{"encoder_arch": "squeezenet", "model": "image autoencoder", "dataset": "photos of plants and fungi (iNaturalist)", "train_examples": 45211, "image_size": 64, "crop_scale_min": 1, "horizontal_flip": true, "translate": 0.12, "bottleneck": "plain", "downsampling_factor": 8, "encoder_norm": "layernorm", "encoder_activation": "relu", "encoder_depths": [4, 4, 4, 4], "encoder_kernel_size": 3, "encoder_stem": "single", "encoder_widths": [128, 256, 512, 1024], "loss": "mse", "latent_channels": 32, "decoder_norm": "batchnorm", "decoder_activation": "gelu", "decoder_widths": [64, 128, 256, 256], "decoder_blocks_per_level": 2, "decoder_block": "plain", "decoder_attention": false, "decoder_upsampling": "nearest_conv", "init": "torch_default", "optimizer": "muon", "muon_scale": "match_rms_adamw", "learning_rate": 0.0053, "momentum": 0.95, "nesterov": false, "orthogonalizer": "newton_schulz_5", "adamw_lr_other_params": 0.0013, "max_grad_norm": 1.0, "adaptive_grad_clip": 0.1, "max_steps": 6400, "batch_size": 128, "epochs": 18.1, "lr_schedule": "cosine", "final_lr_fraction": 0, "warmup_steps": 640, "weight_decay": 0.3, "adamw_weight_decay_other_params": 0.05}
Rows from block 0 of the decoder, named by matrix and row number. Each number is 500 + 50 x the weight over the matrix's rms, rounded and kept within 0 to 999. All counts start at 0. Numbers have three digits each.
# conv: 3x3 conv (decoder.mid.0.conv.weight, 256x256x3x3), inputs 52-64, a 3x3 kernel for each
conv.45:552490493515511469531488455595573574513557509436505515539411555602464515511533564508494509540522538381473522489509511515462414491553502530465571561457511444433513549559591417556529431463532501529431480447499499490519521490478558415496473542528472422502557398538545546650498549532473497485498521507507439496511501541569495510489538577465560525484520496
conv.46:462556522520511579495562516506518497480528467454489461531528465551622469446444428504448484440479387482486452558539603513471429486415443454483447466495417537547555489443538372333423491410545502480477478450506436408453514491490569472502540470554508501545540546584504498512515492468424514504512471512488506480465539555478502536529448524452517484468518531
conv.47:524499537536545531537475507444533456549482536470499499545597538545456513456609609503466440478428528536543540473443492494478559479606531453584549508427455501469503364351478484475539469461470460537518504449408554446543461517557458538498553563514614551560501503498455446543478492490530435485468526456482463508509519484484496497486468428506554550484463485
conv.48:522516483501479467526524496497490451504498441489444518511518482483461559512524525590506522507533496491457495498447484514640433610520528515528541544442520519516471554524505515397558550512451502460505440456522461532496579475512460401561472431514498484439539395555488475502539493501518499538541531535493540505454486512486498527546571519505410565460483487
conv.49:460513447559495460497499441539391431547493535503497477473424494464662477531467540530533505521497496506511585541441444515496504553500538500482530476465500381477491475549511498463501498500514439554515510463518506519518522526544546516495493518527568482548538417511521535550579490538488532471523485503486582506469512501498471521528450496491544502505533552
conv.50:562572448544495486562532540588501518572575503497536426488480494464394528554480452621510506547472431468468362614488550529456445464522416448481496446460444482501489429438522442410449476392533397457469443486434464512486491539454547558402529614505505537635513568595454556595441438487436423509477438434439473534452478539489434570551506484442505511489425391
conv.51:443475511569547541454580574547489445521436625486529407445519454543446375483533387560533493519473405437449518425472536500453567459574468487466432482540474568450483392516440492574451507533547444513405441493553527421444473582474558594307499512551586515513525568357467506516519499512523557551525481510450522513425519497491473506565482525448526469462439501
conv.52:483450453460493507499552506488525466455417457474456488531522545583609493561506403498519458471487497425510468495497506521509432549458530538473478452479503521576491548555480465463512452584463519445492523468559484534499496539556561499551432470536542579536448597535522536467452497500451560566502488510493506526492528496498545522523530510466507527482515532
conv.53:481484491531501619555485453507509552529545502482486528498477493520446381534491481492512500498505494439468510454520589420600585472512481517504565473480658573513428445487565465497529475511438464510475538538465553515560479483505514518592502512558593453489561442615588552511519505518470441530495487461481485470552503479526540473499489529521423445518546506
conv.54:470487473466461505474480510478478544528593509491433466470461467474537494489455523480491563589544520598552472416437553507416536541455477505507453468509449468494485497491444599630480543535496553527460485582441507555532552532528489433517541569561480518486449416473525536442531505489512502504502471472519468471511511461472478486474518553546635560542487456
conv.55:507513499504554481569529504516453560529422466589537492485483527522520488499529504540545483477401639456487519492525378423474677520606420506442609547489609532541514480444511424498571464507556424430522489591441451464563541532458428517430527494466635510595604601498521513514435417540496553626519529517508563521494556573516487500528541539478475485492456523
conv.56:507555540486494498496539492476525564480468467468528478509515502431641539516484531443459483485507531488456428446458474428536534456485531461484502450500445504575517489518461444487451470493493500561462491495440586526538494533453585460490544544495470413482542439521522519499489487515506556447529437490459415470501527494481512497479443492468509502450537460
conv.57:520494576428539504445548550470527587512526610462511509511461457429329505395426605485459492496484593564445502568561495520507459460514515439454426564508530554529464495464478497540457445514466530610494475514463425495497508519494480501524576488534434480491472496469591489456492548511536428486468463492472378472462492483499488501430414441453462482532507521
conv.58:575493609546492621360412595486540622514490535478475572547512506445444467450522553546414417625497494513447427464477614571471552525466468515552327484555380323515552576433371667510372570511349584483464497538460579569529482526628606520483561493478308502589336543470357470394484498427565485492597581459531478437441493518360476554542433347537506458459499546
conv.59:505439483476485501473477468436498522404466473479497466502470469534485473483499490523522517446533473480379473506540508486567517537504577482504483457430510448428387555522477546549493476564509529493473612467499436472489512580481510594469523517466546599462465449497490595455535518500511481549549543558526529484551487511526577410513499539529447492575579537
conv.60:473497538501461498539475490544518533535525515506503527443479544484435537457495521547495470583593511489494472553554551503669548456558582431501528509543518490473424550572556528612503501522497476557513374552492484511501484485467459544492534511470472458489550473503510505446542536493518514496551511474441476458443477510492467519479499473495436482456483466
conv.61:502478530475501564555515525528502536343513614558482497454527521455588504532496508517497559430503535440515550544460558496428520562499479526518465585473537580510499527425464541487461487517494511553512472462492554475473579517531440448534464470518488483460524462463447521500503453466515474469551499493486487430485516438468503506549433521522543463400515522
conv.62:534524489576492515522490539542475563508514567524522558474468522473437581478461550488525531550544527497464554521474563512592509515536455524544425566549531482466569456492466517535553442439488479515468423525486429519496485542552514532505485485540524528478563564427525487515518487429526487482447517446485548475495496462497487494506547514469463512534467523
conv.63:453494466501512489496485457457485499490516525518499515473451457521543419548532477516501523409477524450513477480543466566426502547517483559491491515425570511437459418470490507453567521492506541427473547470504529503495488517505426434446440523448454529517433439505461485470457484469459483547465500512553519521552522475519450513507487548497560522501484532
conv.64:495506499516529494446533507509464497515484512499520490484465551590464557509503516461524504455507533445509530453522492500560465502490460486493477416602436454561506447503513447553457496492520468485459621534430486519492518511500577622422496471534533477552486534511482404509484471468528520474506487509520478514565463538477483481499463551512429584470473506
conv.65:478509514511560466528496476513519498436421503511431448482498490431448616481424568518484503417467536508526547461502478395463378522484519546545465519620448462590414530503426475492463462571546488462391546535511453484500530438483465440477530522547512423542580617471521552508445480505523576433527483423548482512479526512447494523477552534555455527473543531
conv.66:497498444519495518465500507534471474593521410458542534468558446552520342573548499466470534541479481371372477499475545449485675428521545462512511443444563443455480478493476466513511454471537544560524482508478556479484477486591507462512519477497534521509537432446602580457550495510451485559503478526429498483437530502445510499505456485511559449535504523
conv.67:526473481536490564481514527471477484516497550532537490504451485495357411509482523477503511490486499485462485408470376389357100526488436522440582521477597423469439443472522491534535455445457510495561556541539481473446511570483425458203497508444475492450490528557465570545485459533451481509464458472483503513539531603495478526446496427491571572474520436
conv.68:517512454458526492547513466546467463453706510490447543498527504548405521427517439510543531535484547473537562531534546493460574461516509485467537486502468431523541478481551480486509412543493444500534526460448459433471485528546501360533511508515522441544517452546494497499455470516548461482533461500468494495529456498492552449499475456493530521527519520
conv.69:436497472488504477528480429477474488467488504617491502445491542681394508447429513519564502545510549535498501517478496477550503478403421608510499462519490590614509538422517468579515514557496612535503464517497505542547548468524564519485483525521625492506465518487600493530540475467464548499434513528527540499560477486482529529393534542529496550548584528
conv.70:486500482513471452499465530490485453509495463455570377488492451556533640548537559556488524496536481441478509518467408535511364540567405525494460458514463595446451529457561475520449469391607541453555504495503513508633555478557519490395397526467480493497473500566503512644505520517514497488426525473480478527530480602503590492493497526499502569507463452
conv.71:525489550509509443540494548515480479518523525471494461523479541453372451541479527516502498495466487488555485550511455565455568509500418569515455538549501508481549509467427490550564537415490491549480443564512534555493510515518497486429500533506503482613464470432433468532496477518458523477440446472495494537480513507496459556500481488487532472476486446
conv.72:422471455410524525615611681400388523454544561532514549453497442500483495443458532550550578527573532564500537567456522447495528436540567496526525525511485509551454647641547548486508531479392507555451469450461493546475579472475497537533428364456490489504503449468487436438557532554503454453476489429489530462483473435512511498563548605491481485475452489
conv.73:437504491487482432456489387526441433488520462481428511459448501501502493494429405527528489553543507514414473511510423539512452449371486499434490524592621543440465579640573567548510555469499527572567473565563490481503512442521504482471532522486399363445483465547552514495546522553466513540529535588513543509472522555529465428507511477523493502566546527
conv.74:531494587535453601557574561512523550469543509534541508561524536531562378539500422468471418408520481428502503537516530438484617487476492494552485484490440466612553441397443449489497407614452501551445546487461456448478454575501458537515491507547577584536558539464454547481447513477516522502472480511499452489528485478522575524465385434478559433466544491
conv.75:556510509464503513542477505520546565459461518453421510523505574460390483526458518390464494470510580513557496530512475589469568441502435485465485483537456552516506501511513527573505549465475500475503508514394485619500465512406518613456553510393447479475508601496534454555456535485480501516523539454491489503486477483553449590493515489464510517552415460
conv.76:504513494518536495526546515500533526529492512504486546515563500562658532485455387496475558500490460499483564589474508521544517425458453393486553486430484511482552412387496417388497447494547434495468492426518512512490532505486495387485568498555549567566539371508546422539456461491514483504519490530483499507504550506491435512546505498458505496495430505
conv.77:494526507503482471429452476551573459545466531444483471492492466473513366530385489517502457473484461516594561469519508550469503418444483438525472487456566433544630422481498465486533445492602419421446505484560480567524498493521507465516545504504543508504539422573504480465421460500494545468472471566504478456487505515512423513521512475431529454474450518
conv.78:563520528500521560477503547478564568477525550516501527515559554396424471446537521430478529463467496552509487521611569422442462404503453375472519439544524498501534543481573421492488467413448512429485476532512510562530533514531544529572544464568583556496526590468511393390485504497475477453442470513435523497448515437469525480490487473460483466506442429
conv.79:525521499552566504471451484506467490558587411515475462435491555646479483401522490540537520410507499515512529477532553299480476496443514515512450427541438508466440515508511408466518521486506519527526470496555516486497507560524342498528600545532586478558504486475607501513493469491625499511504486433498518473562518532512517462485468476557448563507576555
conv.80:476545540513572495528518435489446505545582489482476486477438502497428469558454557481510517459435465456456523469359435513419515525398566528524436453526439465522483524448472501440478566414539508544430472529491513532552423524561507487563458510624478495511493587537545587466543490490449476435538489506538483496510483430529495453499480530522486510494502459
conv.81:486498519467431462517448477497479461524454448493468481517465538501431491515505586488505520547483530459489505537499420519488457505551531482510476534460453511485437488564471560616555492537561467539521493529566449554534489505549475611537462602594476474496498526506456580503539505492508513503501519498485514481462508518479501481548516531493568505515520492
conv.82:480531432526520473465504485525524439492529450476464481519552448477336548538547474439440555518485475486557513497530500486526479544492544491488495400512493523473468510624547495544515551616485481460551504532515523475465453451456554545493549525561541475450451552494549545505505539525486411517543467471479496500534467503477533476488512542518433502422523495
conv.83:452502522461522466497496455535645556404483473495444526501562558558583469493466430391417475468554561394519553442498506483512573481473460655615467609484434532617580420422458590548582375551565526482544499471469468530500517501553461442553496508537476459460503469461502515483519564499500545526509582526524510430565538482511404480453468453534540554458528541
conv.84:493493438511502475479487436485396479542495497478506485489546516513364491493435500445563550484486506513519549513515527491462540497514538574543547484534568544511484508533510524547525574420491533535482527528502499546453470520513494580465414459456524543488505564518469474506518500509526473547537575565557562502528476494559436496472541564501502505538468517
conv.85:500448533469595521587538504384402484516497449479504493554655499500490544557500490453595440525371449503509448441810500573469463502491572587605490474463466492528465554597454440519462509437486682492558452548488545549528469686536594367534561463518554468438517460507507474485513590510469493466465515469493514475483506468529476493414414475483454516451460477
conv.86:457504560482502451492505524508463430530473392499546472458474460462403473563480489455557492504542468470465485491541518577668546570533552540551556475530424528510485493507436509562468529452508502512524468507528502493470516565514528610504522480468506528477447469417553490494518493495537515492515521491498522496498479555463492510502515482469394542509479555
conv.87:550489497515502506500501469527493459560505402486507482584486508635556437546513510476450537510508392546527505517530459572464484481544470416464506479485504574510533380450466507533502534481578431456514526466614564530578477501433516528490485503584524542489471448564469522560485512481499465521453526529514482516503506542585460491498474569443517476507458511
conv.88:475506404524458546497545553568620546435488529563478495548505571527550614483525590529429565483520452555532565490388596501530435452429448516545455555482456641589561471447519522464458535482482446521419488484539503534529494368618453538427508475561480546557524475525494466542458434453508564465493482497498501487519519495523506513539566527503499496487503471
conv.89:508487537472493456487506525511518498544500358445507472444519483458412457494439517519485476527525477543511525473463439542562512504502480460510513456544434428482456479500509475527501494422491466464522438552536533523531483540489468488511545485497503564491471518517509460543481503468509528483501522484498514531488499565487460572508495493486450503494486542
conv.90:508567514480576466548455472465511461517509585560539590502524521551470462477436583495501448483511500510462390527430449526374512589541582554520465532527497516552497546459480492492477502531461516486516453526468449446390546477525507472370490370460455450430519495441492479536533501471469497462517505575526516462517505449512521596509535490546543496552497514
conv.91:482541438419471529491465456470514505545555518479500542443469455520532535532441463556513556528565461547528476487487577610561495449482536454523444511504511395447549476470504538496490485484460469468505470552464436483469540453559364388469520513481496497461420421509563518513470517481537465522485457489518505462483525481466419537521507470485450505506501498
conv.92:483452519496508468495444506472487570543495569557545471562501534548396487475509482574523558546475519577452455555604516467497481506346587404393529483559501445517368473462513507554502518452580472479461449513514419511456524515488473515478509476497554496623534559575475629426480462518485564491448588531479474574517454519479515455518459500577491529482626505
conv.93:514462408538518430550538428510513437447487441553541515443481465468473464516459392486489483515460487394492488546544487610540513531457575501434505525500524532612606444500520520525511518622595445490579451492522481463501546542524562456495447447502438423474428395491528503453457515515489524529539562604458519533500469502506473410524465485469475552456544508
conv.94:492489515533482471496509483542536519489490483491445460490511536515564557451519476491476454570501485498497479505525519544545477464482474509474496546521487513492509510460421462507442504404516454497465420496491478537453532495514564515518559508465463489536469491506430430521518463508447533432482480521446510460463526514533463532484498459511581495504502557
conv.95:572492322482510363531529417487487362525474348500499428505524519469503438506468502428580549362485449409511531463561414383528389452552453604414531635414617582461494381601657419537646427518609540468540584452569526439506453536416355470387371526453602414438677493530613525515491508547552494662483475572585476514605496560538456539467535621447507499452501527
conv.96:545480502505492521548498449472447508429557520503469408467446502476459492529482459604488537434546464425416476493519507430482501583552471514479579479526509491481431518471555452491460476546517563505501605491499467523500510516421538501440501608497503522572555546536518666603482513524509495502521481534493498529517494565446462505525482529488536467520568527
conv.97:525510551556467511574526572461497437555536417480518433579526450602483528577546502579463466494483472491475422526526477479506502473538462470513512487524425561533610424470507520541481438463517459478556490515462508513556400535496486515467472546484514561557463592501444464560448491535565530533441505474528504525529470509526477557538476452494484535495413412
conv.98:497490433487506484564518497511475459508470505499458507544573493571539550507514434519554533465517503476571486566580454473537436441445432397446516475495590515477556485537577467555555511515472479479582485470507516471548437490476462509488505521480576530556507479464482431427491522533467501580490483566516524553496484503507482484535540493486524511497524459
conv.99:471519514509520526531499490528481525564592556480529521489501492484469455425469535497476500480502481542483576563507489533545577475433444475407517542486498589507578456371467461469443504398505469504506424471413527489484519540477464565487515542455503543492547503544520510579496452535505452450509462517492460494491486518508545464485446503509462438552451521
conv.100:555533502509552474472445480518582527511483496487505481508492502554350492486620479485455463529452524509559559527549537614423597445513457515521521390443496503602529512452477498380492484585410488468523460479481556598571489480470508566518534507551480445469493557513568420470464526514425445525533538553536499505515477484520435488495496489529470490500532498
conv.101:562541494474515503543552498454456534592542509513540484463446515458402517454460503465483490448490484462462494417402484438468538436453511449587540462520488577564485516493462448526448544489460526537476551558439554548534485463501475511490462522530489503503545541476490531477535522496521465483518496438508526483470496507473549498502492498426487493482490474
conv.102:462496529510519406518547488471496464513441498555548465501558494507562700508507555489505507483490506543485535485489539412461494509496486485530473508530438442480468489489540465518450477506516494528535507500492479453471506455520481438207543499509549528513553549318506488512515515490512562578460504551476494587539512603489500477472519509548510596482516528
conv.103:556485612449560419533473469545624422471510413500482472485597476494548410494540444398506365478422506513537484359653466532411529471515524564440476415548504516416415510473604439559489557452455664395607547469661520539552530323634549430562519563515566225564529580452535527447483516537535519553516521462505484501459550474521443409485434501478570483513463438
conv.104:519505523535497528519512578543554540527381514456569507547458542529425532522458458506524503461563493455444483528554518490453528450215633490531489498492483530570554471451486489495486483542450450487478447620474590602520491521468447574520431439505550499534526487510498513456498486459462503461549421523492481508546516486522533503486509526527423490449604427
conv.105:502493512457443425533494524551513468495454436460511487538609542546489564524552540516496537514579476544595576539534478574579549538481541533507539554574506485606518519507532559627537528535565535479568516527484503589523579518501505544441446486474435503482476518537456460540510487505537565520451560524507510477528484504516511453475515470548484536528496477
conv.106:513494494476473487450473479486468550418442470449485544424551508481553524480531516508536498459539512477510497469555525751675617529561549545516474486543491550530536540534458564541539546524498467523495452472533472486503474564550550558520477507531406503482424574506484503523496500486572549569579511520525500493521505508507484523530466486407449462522516519
conv.107:484481559508505484527516517488537509410426453543451489497444459461417502473489536508458480535500448561498531515501538438524497512456526495566487510497444573514524495526470559594518451501549453481463540487489558559508532478453639608496539516578514488491569522546494480557499537473514524508477501467494502515509500508472557476525531478515529490506474496
conv.108:465515503544503435466476430473622510517463459479453496485493533520471547432482484534457520520603490490536518466494470478696471463465522545539564471585500531509476494482518505525547504530474470413469551464506564529498479391463684531500555498493529437504535481467514461483556508506479572495512512529488502510511497528538505472495566547468429534528505513
conv.109:497490511484533476398439549463583516401592399486470421489474482518353483430608546542514474493476441500492445428549484525376481481550462470530481475531461445466497519525479482557554511439566512359477542535582416497494536525447552471487523540496477550483413550544490561583435450496552452496523509483503497488535466530531512529461562483475475475526540504
conv.110:514479540474488435520533481535541608583450566489481489457531540429566610585552504477547501533499511485547602422517563479545476512516498572616512425450536522498511563593471446498473456490509533484428484469530509487544561467525597501575511534587464413406471409519520510585494510491483536494495449457442497440480520507507594523493489574504545540437491510
conv.111:471425467429558507490477480457431521560475482464518518514477436564359555517522495535610538612402448515535549519511509590397415507528556519437463488510498525405440581592539525529484578421558492532455439525463549479520527569447517530441470562511541489508460606565441477501560514485505485521499555538476500531520480524526513458506504578514465558553465524
conv.112:446491482535481528473516572502509560517528577496526513576552533505532529515564527500556531498475507427433486563498500572477502556526511497544549533493515483452504512551515549494471492479501496598511508490468541507520446462488452469513452430530439460539428497491467488521490510514544485496523569478503500523526531483511547503511463477535502492497468457
conv.113:498457480516548548535506536401432468565553576496485502455464470472541494568569521594609504439431498491511497554567575505506494682555542502404482458388549362362424582471564426381480400476493586537554469450481439438503580489542506495538433488514529518438444381407513515501497506529472464491454414392501523485511490464509564518481495474500505487433515447
conv.114:527458532470499493521489521464483485550514502458513533421439474465598483463408470532540447560490476535506505484518472537482492435448496527497460454423438532586444497513495462443501535605473517537521430462555489466434504506498550449554505489522458546518582416539509539460560558495495534459475496496521468531496521509511581507460487460539531472484586530
conv.115:447514506532483534577493464539605481491502435491520451493577522597612506515505509603427507555513462576546524535576516623556467538473481613483492561465483658549469470426559546437479576511524499415545485453509515505537491426509472496455462537485535495482518466534489507463496484528492544491527524497520449506470473504522499466529464513461509470539468455
conv.116:520480475557507485451481470506514464559590447487542518560454582517562412430516492553540438553460445578539516497502423479372448446426460469464546509442554486540549559576542497473568459481454484395516497495599473505543487480429525410496484499455480536539526421538489470470458536521431451499460510513469540568467494539473526483486556471482538460525518521
conv.117:526459493454593459463478463488486504472435523483526511502489576516619515487515570513547510469409536537511536501617499531401537515558488467510464489499562466476519590555488533356532562485518542478497573483519518500499537513538499307537560518546491531469459516494504487548483495501528592488476484487487505490475581475458481485531525541510492494531516566
conv.118:475536490474543541492546586518585509501452474499524480493524483507469478427552468500474474525460475587492492514566539460586554431595542465519503499529472441549555531432496477428457499432515488403474478475468452550452459494523521611571509487536506518498514580503467482511492484524489530528447530471461526470494492462481536497472531469530394475516436480
conv.119:522480552418523520433473505537476539508499552431421533550487577509531419498463535449535485502482484587512522486512489571535548506420445491470460520434548509526479530622492598544594515549391475580470525459537485528466469541478422489514576535519483463533454411458507454515462485512537484497530497467510542519477531467437533519499494499490498443520496552
conv.120:448507468531523481469512473499481429538556465484467476480518490554577569484492499468491476502505514565490521471447465532454443507402492525482475489581492490564416442477502516447496545475430429489524509496513543532431480426496550351484552464535559502467556561547508455515467525499506553509529504507549581508472510543499508488478505498471509543509508552
conv.121:492425539479480524455498592421448592406427558473435548498582512530546471468549520557516520579454464624536561484558571588494513558455512526528475480489488412604498591612491609548531567563455559523495503527548480541482570479554524439466544464538418509480465478439407458505567528479544546542509519451491532500518550477503519539510498469600495469550525467
conv.122:502563534547543507478489464459515504470641488512539516597570435566447501517492464522511509394447479502508491515501480358274478500446479567519514482456580417511474569501492504467497465472469609563523535539600498496440435497521434329521549513475589484456604440490513502487503467448367445530526519474470498538418470523463488506549509549525556487556519536
conv.123:517504506510472471548510487463466437497524453525521514462527444512510495510478478524478549515508442466447399483475502465489491475574506473467498419594433466467521506524593472519448540494548501539523486587510510469545495487523619452443479517595572487494488565516572540518511496505416542515512456500443483553467491534465369530511488478507502486494476413
conv.124:504531524576529486578491526454437468492427673530527516440535494545555499551480518547466454436449626427545653393418337359388459459521254404451580493474633588431585391439558401482715511505570549424568612548598540425558555500495526472422441575422604587596626568536557491636515459488554547497519434619449516535565556535498495486488543472485548515463568547
conv.125:475400481450503538498466468473562610528469485561470503475541573519495482501487436492514492463502533545555480507559497500531494458472500624513500512489518521535464599497455512542547489439454601469446520445443499595503507554429409603461494485362523606532505499517457488393490506410456498550515535525508502543577488474534438494477486506557512544536516434
conv.126:525498493484534529492467501479592558535539563497520556602434562492385477529473508419472496544435588516538548437534554516460566456531555491483467483512512508482474501525502506472498528486512534465467511560459548518511495418534490447568500489520496401489448441495562445428476484527447460443480526505501499483507540464522490444497481500470488477520482504
conv.127:512470484465524520586508509500607508490438470464557450528570622515583501531507495511552501510410523498448467577678490543471516483485519528495456489478525569547458563583535463500457527507543551538565506479473521475479575444494497486488521522547492395415530507569535594499516497482459543525500498501487424471504539513473532498480454562495526497522506493
conv.128:466537436476507523460457487529448544507529573450513506448494476450422525400529518523496530537497537562522582471455579487448554448459529516490556462537542478500525489476516462499462493474534397496503467550408432512523552433535524468556527500506535445438550523460485494440467520520501485519493544529504515488473490447478543466558551516528478510496471485
conv.129:547519547505473528523519577486463603590571566488490545531500597529490574507485545516491525544451516436514430503484587609305530436539577473503492420583446494458518512441449434562394466426446490499439450643376495450509512518536575387488475508567523474570473556520469482484452504439502501469477480439440518504444503465511514551509446513416608509520492416
conv.130:528527495508456464536505467495398461447487462502518501542579495549564487457503523582472577435517431487418452463402538435504518529491520478559511495489467486523457471480449451432520467484472481471505538504521476446459566509542503499499556473554522647543626570486540599515482574479530551530529529448507549480504497472477499517467590495551488475519536553
conv.131:469508466495484477518536531530497480527500525546545517518394454515560523597620614532564526506541479486469476591483666445546459522627536406524489517447543362353431487544605482451477427380499481604498474427532417430450510429543538489504473436472538525538541421483524460447474509559481491530433416446511520523464503501454467467503539477487522473466434407
conv.132:477444502496515558557562608483440471493472553523478613581549441554485269564466470497518560495515419527484544582526500513523459564465573528473473527433424570498468580638515541531455510528408571539547531475550585533471548451468493558495469453561470499476495454514501432516568568505523499467470425436461498569493533517528526451500561517551535452488452440
conv.133:507513455503469492534546498577491559491499533486474502546384438420334506490414467485567512528519515500513528529421531464494507476451522478520552470556452445564500502478465489561460478550544459545447466553474504534469530502494560585509559529501466433476542575529521453575508477472481467483472490484477451467448480514540470555511508509507512546485458528
conv.134:537445483496535457528480489488439474484541459516538498433363653535522442557571526452596421469478561478492495389545490528496595525514566524561430484520521523475530404531421504499536521497477482486456499559463522453477487612511460466539449475489479633514469492553438537506511464401559535471527495499562483523510551483516504483495459500463507487519571480
conv.135:479475527486486554497514519521516571537474562529510539583603533561618470532501525510486505506516508534508490561518551585531565452412433410471520487472463561539555415484443547481473522513433521508458543443467563500531451436524512461541519486547548494530500467476465502415416477487445498526487497464521545492493537453532508473499483499501547513505492445
conv.136:530496499493524520521450450496425460469628430508539538492592488547477488558516485468502470548438518500524479532511513732358559517506484425495471561434474588450530406485471534510565497482489457570568360477504468431541454524512578372550470546490476489534496502512502515500488492491585439504471506538508497496448470484478498498539485477445601470495505481
conv.137:557474472503511475481481497567509376515480546516457508530221390470519597480498525521426547504543515537567515541332393510537547533457478529509476549455458498595543548598508547436466505561491406571543463452463524571531517580527522518480523504448394642557515446426474486546497446507498528492471497454465497511477439498505553535536563529539457525487485520
conv.138:557604539505506503560540515588632534478554451563537555462491507507461498458395493421402490519463523398507563530537455557498518634518519612560516492557485440590584570578516500501485415646607513474532483529560425478536470434554541447505443405483414287448464498577461570626546522507481512467546563459433462474497491525500534510480467506490478498475560560
conv.139:498483480519515519413444485512496482507556516453338479513531522521384541487563580457498466491490495551656620471510509539468519548468437472526381514549523472391479491537440523521557505492457505480546518514546486492535487503516534503548521577551463494419500540484495427513484512503498496503463475451515540472506480447483595492499535479513491506496486515
conv.140:441498435507568517456568450479526524506567507474437456468503518556611507547533458459557478558498488510476554454536411531488527594463542627571496545492508490428417604619530513484539510462526553503538445502458540502486452470457570456518488354501435445398517403499546452551579534470461435540541492431487521530506536475481532523484519564522488482462468548
conv.141:485507487498438523533516418531506473501514457516475391481474432441376662498525381498467503508477428513491489594511589590553291475436494456450459525554392447468405468486412512526400515479412479563472380500533456519453479520492456450405538511537515465473473438473605511411481496484463474505497513438479472511477484532497496473491480472515455630518495535
conv.142:529532492497482512511506498535540494515538447476494476531439370531486440567491543459477418528512478533500446501444440719538483512541505528518475585473425611497458491402492609493537613483442491403488508509478552531543540549462496527461445539395446507477473506546433536526440498495601498530522519507507431514503453518531457524495484428405467473510457454
conv.143:488514533521564550474502539461486535523566522480507548536538577521524548538548526493448511489501537462452445510464547455385509518538546499503532505522517440431494510445498480399465528430445527543456522529489488491447519494536500346483475442447566536538504464439551487463523521466528490473523510499496516478509523459526477425479485508442453476527484468
conv.144:477433440449605502492463504527472497528501483503499484517523528623323490472505453395512452557443464494531511424475404485520479502531495546488539521385519580513495517629542563443535473557560524518464585451563511484460481526392559483505469515421503529520454524498574524504577499489559403536484510502489513510527493507453525526470537522552425496534505522
conv.145:452476497524497498497492531486578573547507511449565530486441594373499508528341489518499527470476488535538511577558612424451492472488486467471525444535505564527516557591538516435517621541543450506485556566495513481499469465468481487457477523520462487502514491473484534534492487514432544564531505492484474493471502461532502502533481515541468499545539499
conv.146:500448508506508517509420539518510495475502472470528498481551569551632534411654622549544510522552492510521497531530419512565484564550543527536463535516462620422355496496424502453481460473490490511459503464529484494534508535487483389521464546478493548557493401485500523441513511457487570475504525462505550518458513475462742451498505512476464470493525491
conv.147:536458500509387454493458500442499504544482461462518477511471520467558515460414496564571545497460505554523530500549534481474490436497539514460502325608536616480536674536446308549481575531530507427473439590532508441493571512467444491445607516516505520499452577573597466454537512438427531507535512517500502548501535567473486502476597532487517527568534501
conv.148:576460478569466483480557547457546462449497438620513556496507469528547486474403492512493483355549481544481483490522509444572503542425503516565495538467521642589527456464494484521559482640451540467512615454503528499469487497488525527535513387452526588493567441502544417477457479512540526512501499511525486485503487495436533524507523484471529498422492538
conv.149:431597493515491425495500406576421542510610449490484450536350511510533454485468468554378475541496483610603552489557473546489528500485499539376574410536498469582541574622609611328587584542589404362488448559511453559587338481460481498497447500534438431479424533490410457507447488550527515551520518576523539477577425485540494529599397546564529515549509484
conv.150:496526479526494508494573555429435525532570516504515494505499474489439448539596550610578622641513493509531429584517484514447541581547475398438490411613410290484450543513392461545526432522408503522407408596456428508476467507454621540534488492489543485596478499461418446527519463477438492468463426422475521506463479468526482548514514564534505502442461402
conv.151:498490536549483486519493497543501466472502436506489498532450506441331399494479501494521503487473528494466494446494419474505468545486509466514498533509561557502449429502494503558593508523493533507591490558569529511506498502513496620576462491502486477490538536554525519488494510523500456539469504491501474529488441485497538500464510520490460472503541516
conv.152:516526454589466485515495451492472483439621476512497497515523450538486536525517497507491536436604454529518545495461517421626447537532532556504484521559457520497528470479479508506503500522502482487445564508510561516545485490520555466500504471537508466547542428534504484490500504525506492501490509518538535489535466494461448461520543520506462528476489491
conv.153:482518494540505505464456468464487504464454515518480480453545500399474562519536461424456540445532525455446484478491513451583457499476575466502512472590514376401403447475513511487468312517549521500497472537464456457508535497522499547380514465434551470511502500540605481455517521505493494505510540543451483503465501561510458467468477541554424530539544525
conv.154:540523496500505503519465494528550481471521457491442498469465567505455529440377482499456386536500522537560488385443450465474520519415519425519483460579484492606522415436447523546510518590430477472485492532504537564517492497461577506523611525467482431505558607592510492495493519449505520473480563488470450498470509531449474516473504442531522517487488495