Rows from block 13 of the encoder of a small image autoencoder, named by matrix and row number. Each number is 500 + 40 x the weight over its row's rms, rounded and kept within 0 to 999. All counts start at 0. Numbers have three digits each.
After each channel's rows are labels from the 100 images, of 14976, where the channel reaches its highest value: "place" is the part of the image that holds the peak. Only what is clearly more common there than usual is listed. The data: photos of plants and fungi (iNaturalist). In brackets: how many of the 100.
# sq0: squeeze pointwise conv (encoder.blocks.13.sq.0.weight, 256x1024x1x1), inputs 946-1023

sq0.253:505486497495504505495500501499490509500508503496504500501485498495503493494498500497497492501481501491506497505503493497500497494504500495494500497502483503495499506501502489503498490500502495500501493497494507503500504493502500500498
place: top left (32)

sq0.26:500484496494505500528495514506507505495502500497497505504507503498503497490498501499506502497497502495498500481499499499495512502503506501498500503502490498501504501498503496499506495502498495500498504494497496506500506498504512496500
place: top left (34)

sq0.184:506483499493494499497502495497503497496499497499494499503501500498497500498496500503498500497486502502501503495501496492497506493499501501497500500495487497503499499499498500498499496501495503502498500498508502500497500503504502498505
place: top right (39)

sq0.73:496491499498499501496501508496492501499499498500493498497496497502493500495498500502503500496496507505493500504499502508501505502494498501502502501502492503499509509499498498501499494504503503501496505507500496497500503510496503498502
place: top left (33)

sq0.231:500520498507500495503503490496501499500496499512500496495499495500490492506498500500491494501484492504503499496499503502499498496494499497493500495497488496499489502502498498497497504504496498498498491503502498505498495494497499495499
place: bottom right (32)

sq0.138:497520499499503497498497491503513511495500501503498497503500495500501504498501500505497502499523501494503501497493498501498503502497500499505501506498504499496505499505502498497505496498494503505495505500499497497503502503504503501495
place: top right (32)

sq0.169:492477497506500500517500501501505503502502502485497499498502498505497501494499500502505502502500501498509501508495501495497500504501499501503500500502503508506505507498501499498499515499502502499504500503499502510498497498496499497496
place: bottom left (34)

sq0.68:496505497496488497500503503502487504502495499491497508495497497490491501487500500495505496500514496493498498495500503499498493499498501493496501499501492500497496503494503501499499492500494498498501503509500494508501500500504499498503
place: top right (33)